From a checkpoint of a small multi-label audio tagger: depths [2, 4, 4], 15625 training examples.
Rows from block 4 of a small multi-label audio tagger, named by matrix and row number. Rows with one number belong to one channel. Each number is 500 + 40 x the weight over its row's rms, rounded and kept within 0 to 999. All counts start at 0. Numbers have three digits each. After the name is the row's rms in percent of the matrix's.
After each channel's rows are labels from the 100 clips, of 14976, where the channel reaches its highest value: "responds to" is what is common among them. Only what is clearly more common there than usual is listed. The data: read English sentences (LibriTTS-R).
# convs1: first pointwise conv (model.blocks.4.convs.1.weight, 192x192x1), inputs 64-127
# convs3: second pointwise conv (model.blocks.4.convs.3.weight, 192x192x1, transposed), outputs 64-127

convs1.16 105:511465539488484516514507595527498533537519512512566520501484508503567578516496408540501467495384481477495492469458477496482454526487464536542516468478464567481503455544551504491438521472482556
convs3.16 107:536450491543455617469583585478485574515459455514523459472521519517556523407459503452495450481460522470497484513505457492467484464491513464514541483455536502449472609619512495496478554453430515
responds to: the word "the"

convs1.65 101:569406443470507496468447496467486551566450433611521531563504482572551527542510481487458445505570527523482515497486476478469480486498566441550516467495503486492486515496543498521591519508477526
convs3.65 107:520478465493551479517485411487412557512506485478517416446479498512537503516421436545513474482464559406515466487426439451455566497473469489475520502453427460532504440439462563456495513455511493
responds to: the word "be"

convs1.78 100:535464562445453550519540536463551514522501519606514597487524526509537547428448490553506485504457534451438496511543552497466480468465483521482544525498537495447491516530483510518431535467501475
convs3.78 103:477490481502494463494489577515464502473487521442541523548541485547492516537487492486509507526494511613400528482596527518481520497413483488588449503468568538558476481512457467463416448499472582
responds to: the word "her"; the word "she"

convs1.119 098:487500521498527539444480537569560503479499563506533569491484501517506580506449475453564515570471491493532494536426552536478590536502507502485526509444490455478491527513499523493419432503541470
convs3.119 096:444439491544500483476450457449484519514474547583507495491520527492414542498541499484425461455551487437476498503490412469511561423441483535482605462485503504452460523506537498497449437539511522
responds to: the word "her"; the word "she"

convs1.130 100:430545513574462487434503464550491441517477524524513488514524480557460561447450626538515489463444517522478515565464466554458543560475504512575521522448490542566498483529467503571469470446475461
convs3.130 094:490544559437526460510445471413458491545423593542454472514498472519536487435511509468576506491502497438533422533442453559516570512490473481489469510463491498556528523390493496549485447518551524
responds to: the word "her"; the word "but"

convs1.154 095:498540467523550497456504487555549560538559516492502527524539476493455488512501441465501500484530533506558457490509604530512455492521443574518508523553525465523439543473540531530497448458445466
convs3.154 096:456501531488471460550492563427440474501467433491499501476439478527516494517489445518487491520515465503505500454552495519498588447561527499482464414525497534570527545536535425546463478395472478
responds to: the word "be"; the word "do"; the word "not"

convs1.159 094:550485544547518509539530468514449443532486518553457604482524464520535524559483430493478529453310555432498487539469497545500462527534538524451510506476535593505521506491528481522512472394557479
convs3.159 094:477533599479561557446523548469520449441499514525539515499560501477544535515459506475478459423507549467483569446496487479526552475530470506548541483516511492446494418573466456534523507466495360
responds to: the word "the"

convs1.58 100:481522474463478465542526516518559484453491480557458506528512578542487489440521463502513530428459486571506454501463566537416508526571464452585529520509490568489477546548514528488474549504472464
convs3.58 104:514496556575519498466462456459511531525470508554573533575518442579534493480538485455511521471539443515457523506482498523435455459491512532496542506532508457591444479498496482598530587486510461
responds to: the word "at"

convs1.42 105:392557592511526508476472499435563455522573492544450486464510503474497457486445514488535479509490539513518507522493458489542516503446502532470458538443552502480554528476402527466441525504541513
convs3.42 098:441480451502576448488513539447548491496468480456480487538452480526564478510561468543520443473532480476480402492527487494453551513517490582462514517531573488464493512439455511506483530482434500
responds to: the word "great"

convs1.63 098:501469508482492523505544515456546539527467530562476521474514495513472481481554473516527473531452537531456468587491498537494482499499476555562535492437523450491521543516461541463468444545506483
convs3.63 098:478473465532538485515521472470493504431499471567584506446453433543437526471450496513511473503536467560519523520465447509532594503486483535505520519502467513434438471509521494552476533499459570
responds to: the word "be"

convs1.82 096:513555480495436490501506469533574474504510468492540540519483518494426462483495486430539497533531475443466499576497520517531523511520517523530492480489527539600498541516493543584491480547493455
convs3.82 095:558513467461511508507456531534600528480521522467545450470491519537525420571483499502478543493551543488476475532496496483488512558615535417484529448523485588457606456503521572564505456455520459
responds to: the word "must"; the word "just"

convs1.88 113:445526406493490524510529529515466488531512494511521466452514407505527530447568566566436493511458508476469576549496474516454478441523442543461459563515560526477528466483505446522442542509499501
convs3.88 108:538451494458482411454482490539516465538447489549528455466488529488465466511569470482525485530580542527526522537490586518541469528471458499534438507499401550504473468538476526454454539540472478
responds to: the word "the"

convs1.140 092:397543495482453477491489486507407522471456513452504532460578462505527503484587560523516529544473573487553512491446488516502486415471552547517522492482553500528475489514527493458485494463475516
convs3.140 091:483486489484448479480456546449474455520484503468487496458528517525451492524562413538529515494512570521455453524493470449465467506503481473458467494472558471552600503503495464486488500558523458
responds to: the word "be"

convs1.166 100:486492448464509445567457578537445476440501526558501484499575463486512568481519478485541428519546487540507488586466477521537446475538469571507419499460494423526486451529590577531473472520504516
convs3.166 099:511508519527489423528421514543482429522521475489510556544498557454582458490476451554525517488527472460494536569497505505518571513502502398528480576513535495546524456485477466473515523433439537
responds to: the word "his"

convs1.31 091:461492475457572452513450546543505464468476461521491593471441505461528627522558501537500489468477519524494498481551487497472547558472529506526528491524549497491517512471415483523518524456488496
convs3.31 094:530482453502511599467461496496424460486482515431492464471577472446559523448568426469488456470513595534471474508482506604493459531506458472563520459472506515500532520500447512485451490576485514
responds to: the word "had"

convs1.157 099:470467492528481518463490480621473485509483490482500518542445466530555518567489439497548503533472516462477472431456503472523555548518570596531475496549517496454528548521516540466452492494486567
convs3.157 102:498432523529508546575523518477541430473499491511478456420494534466491516505510525526531520498492438517552523491485522500551468500463487508516418495529496546524545446488478570540503562476513433
responds to: the word "his"; the word "my"

convs1.162 097:540452489580506534500459435553479470562486471528504549540435531497526551505520454523490459533525502472516551481538499447501535487436528429405478473526453468502500465439497449532511502545529430
convs3.162 105:551510495565471488548539517507509453458527530482527495504531508512445464479529460494593549524472454577560487486540523536479584497529508540519442424571500523514528505511502511535476631531471547
responds to: the word "his"; the word "he"