From a checkpoint of a small multi-label audio tagger.
Model: 1.24M parameters, mfcc input, norm batchnorm, activation leaky_relu.
Training: soap at rate 0.0046, 18300 steps, batches of 128.
Data: trained on read English sentences (LibriTTS-R), 15625 training examples.
Rows from block 5 of a small multi-label audio tagger, named by matrix and row number. Rows with one number belong to one channel. Each number is 128 + 24 x the weight over its row's rms, rounded and kept within 0 to 255. All counts start at 0. Numbers have three digits each. After the name is the row's rms in percent of the matrix's.
Before each channel's rows are labels from the 100 clips, of 14976, where the channel reaches its highest value: "responds to" is what is common among them. Only what is clearly more common there than usual is listed. The data: read English sentences (LibriTTS-R).
# convs1: first pointwise conv (model.blocks.5.convs.1.weight, 192x192x1), inputs 0-95
# convs3: second pointwise conv (model.blocks.5.convs.3.weight, 192x192x1, transposed), outputs 0-95

responds to: the word "of"
convs1.22 107:113109112103100166124139125152122140133117157115106144153120138121116125122141101159137076121054122111122148072152099141168121028115118124116110122141130126109127133167136169099155110098135128123163124134103182119073120123120113123123140166114107144080144080160112179106179137123135117144
convs3.22 106:137117109137145120145137129183145115153130122128177150180104113124125133103096117156139129141184141101142093144114156169128130121099148147155169138131083146126144092130116165195175158102127151138166141128115134152106149091109141134137156107067133113154113117158109137125113150116111135104

responds to: the word "was"
convs1.10 097:111152149099162125120160147191135141108143082119144123127122154148140133120134137169124149127095134122123109093094150144124165181129092071111066142078143097105121121136122146137105119119076118116123147143097140138136152133146089152072141089130100129125152111132143095125103121134138130102
convs3.10 098:159099150102103071173109151120132127176145171132100158189109132120118160122139109140145121150167099141109101131159137136124131150157148123116133114069115148103135141113158128129154085125118105157119127124109112129136074125107136121140151143142103162136192077139119128136104153145127139119

responds to: the word "this"; the word "is"
convs1.51 099:124099114139140159101129112117123130140164106143159134137135122112110125113141108121112115149085150139128113099114135107158143100084117109164128130109104155165147150161149087151105137120142124152128144163150090145141105112096134123147141117132137142105111141165118094112143116085153121136
convs3.51 105:092096139101138145157112144145131123108116148174149137143159127096150139138128152138121157143120173114144128128136143146161118145169120156171144113108100079159128124118135121164126166161129144102171123137128097150147140152120089132124128157168139152159106159118128136120125158172094176103

responds to: the word "was"; the word "she"
convs1.69 103:113163149108103122094117172154167144120167125113086129124149117128105103132084115111156046109131112147103120107094140171117143174132114160090151106136146092132122103129168145124132141157123131158102103090115126167155167115142140130158107123112153123133136121140126145115128073102133120147
convs3.69 105:124146158104124101121135140144111148131145136152097196162151159134165151121146141151127133141105109143131150148122131136139186131100147154153136129138142136123147129135150143133111100176155156118129125121167153130151113137110137142155132137150156103141162096117143108166140139135122160144

responds to: the word "about"; the word "have"
convs1.12 103:135091119152097129136130127141086100138114143118168122131114133134089140133121085109136150169138115143117110108130152147114123083147136128131147126130196105125121119152085154089148146125153135122147156112153095103116133184110099130136124098110158121130129131126065128113174138112131177076
convs3.12 109:117155089147119112136138081087109155116141135141146152114096134122150147133148159100155105079074121109137127179112148116143097140138113144101097143177088106139126179111145099077128146126118130122100127134142091149168136088137141114139134122109150089138139118119158114069173162163126100133

responds to: the word "not"
convs1.84 088:141105145085114145121123122154081148124183154122133126106141104144102152093076147130150106122106142134095127105125136134099127129135122124102161115091146095141122139103129113113131126132132123132117178100119123124149138160152183089103117110135144098103154149072129113162142133124124142100
convs3.84 095:073144100141111175097156165147091127117104108157142161119104116145140132107144100160121124114155128130140129120147149131142142126151130125144105088086151152144104199136122101127092176118162153124101119106149118120115105124084138093087148143125092129139149158117108120126142109135121129136

responds to: the word "not"
convs1.173 100:131147132149152169126128161127094117116143099100133144151088134162104197113146115133139129135156182158115104120166098124155132103143105120150097128102103126120089083163133123109124148114136119133045116114136157106112110127129164121119145137113145147125179126143122122104111120129161136115
convs3.173 101:112114111105140126147097159154159163076176121150102103124116095106105111123085073126102158110123121161154134132107171093094143130136135146152149132106115136131106157094124141138151109102152130132163142144134124126155128155139138088138082132094089164102149115143145122153121105165160152129

responds to: the word "not"; the word "be"
convs1.50 102:124143142112119155126099135143108109125158128113163123089130168132070138130130174154095108133115131132162087131118121101153090090126135108110116121118125158127101124112136120128109119129194156119156114117138200123142139130121119120113146188109085135183127146131126164105114092112145155125
convs3.50 097:109120114139120144122156101105089167169139163102092125120083129124157130114106100117092111139114131117134149182101119172132116078124175146112080151155141120106132125176105154152124129109139117099102138121142149112122099123129120089120167192140108149087093102149144161153095153134141110093

responds to: the word "not"; the word "did"
convs1.15 102:123132097102172146106133096109110154091119125128102110122161151157133144111147143094110077118150162109111126122121093141122082128127127118141114144099159097149119187105115104131163133136137126115085132097125127125114103124150135128136110094122077091132119121101087107111101147101100123143
convs3.15 100:115104081129144137166131150135085084140065107137114165141120115127132195104114105142146091094092155118044150104117134106142109123109152133120099109141122135095106133126184137126124117114127111157140152187161099126175150113150090132126134095141111142099122120172135151164123125098153134108

responds to: the word "at"
convs1.13 101:131105130094113136150126137109132112115128156108099133109091117180176114136113115076147083183073149140152100133099100103085128154112108113156090127127136097114119145130084084181098092134136166164092136111115140107154149088151143112122142098142124137116093082158117166126164146089132141147
convs3.13 101:154167112137136136129121098171139157134112118115143137112121137119159120103098129093085121106124129141166133142121140118082141128177127109144140129122109119119171125127152132141159131169113112172140138106113190169120105148157100123157131120123112167154122115159139147189105076111111130048

responds to: the word "by"
convs1.67 100:126121135120092129104130157126173123137121104129100111154093119155131152117081133103163128131094180137121139091105167124150158142128109167111152121091089134136123113146156119145162124156114151131115098097131118123142132099185128141080114112115087130092106119153113123085105161098126130104
convs3.67 100:083162106115140151127141170170181139150110112142106101160156116135110138116107144178150146156121116110125110123146165118183104117114115092129095152161143136113134106142127132122135082128147122133102168112105115112111131096126107129145146130123058139130121099082145133091125109119117103126

responds to: the word "people"
convs1.83 103:123116119112122164106093115122149141130093143103115113126156128058137105119144146113143123144106067122144126180140105191137145117114101151119108078172137126151139169103149113102155105142156110136169180134130134160141135111104137117169164187136092124136068110135139141125112111109137105125
convs3.83 105:143146107110177091132132133096131141156117148116130078135177143112185136135089134172129144108122136135137127131144154089122121150132136131107147084143180170165120087126132143125130151107139121125130134104172169125148125143147126087106108065159121098151130161156147134110117169105144101125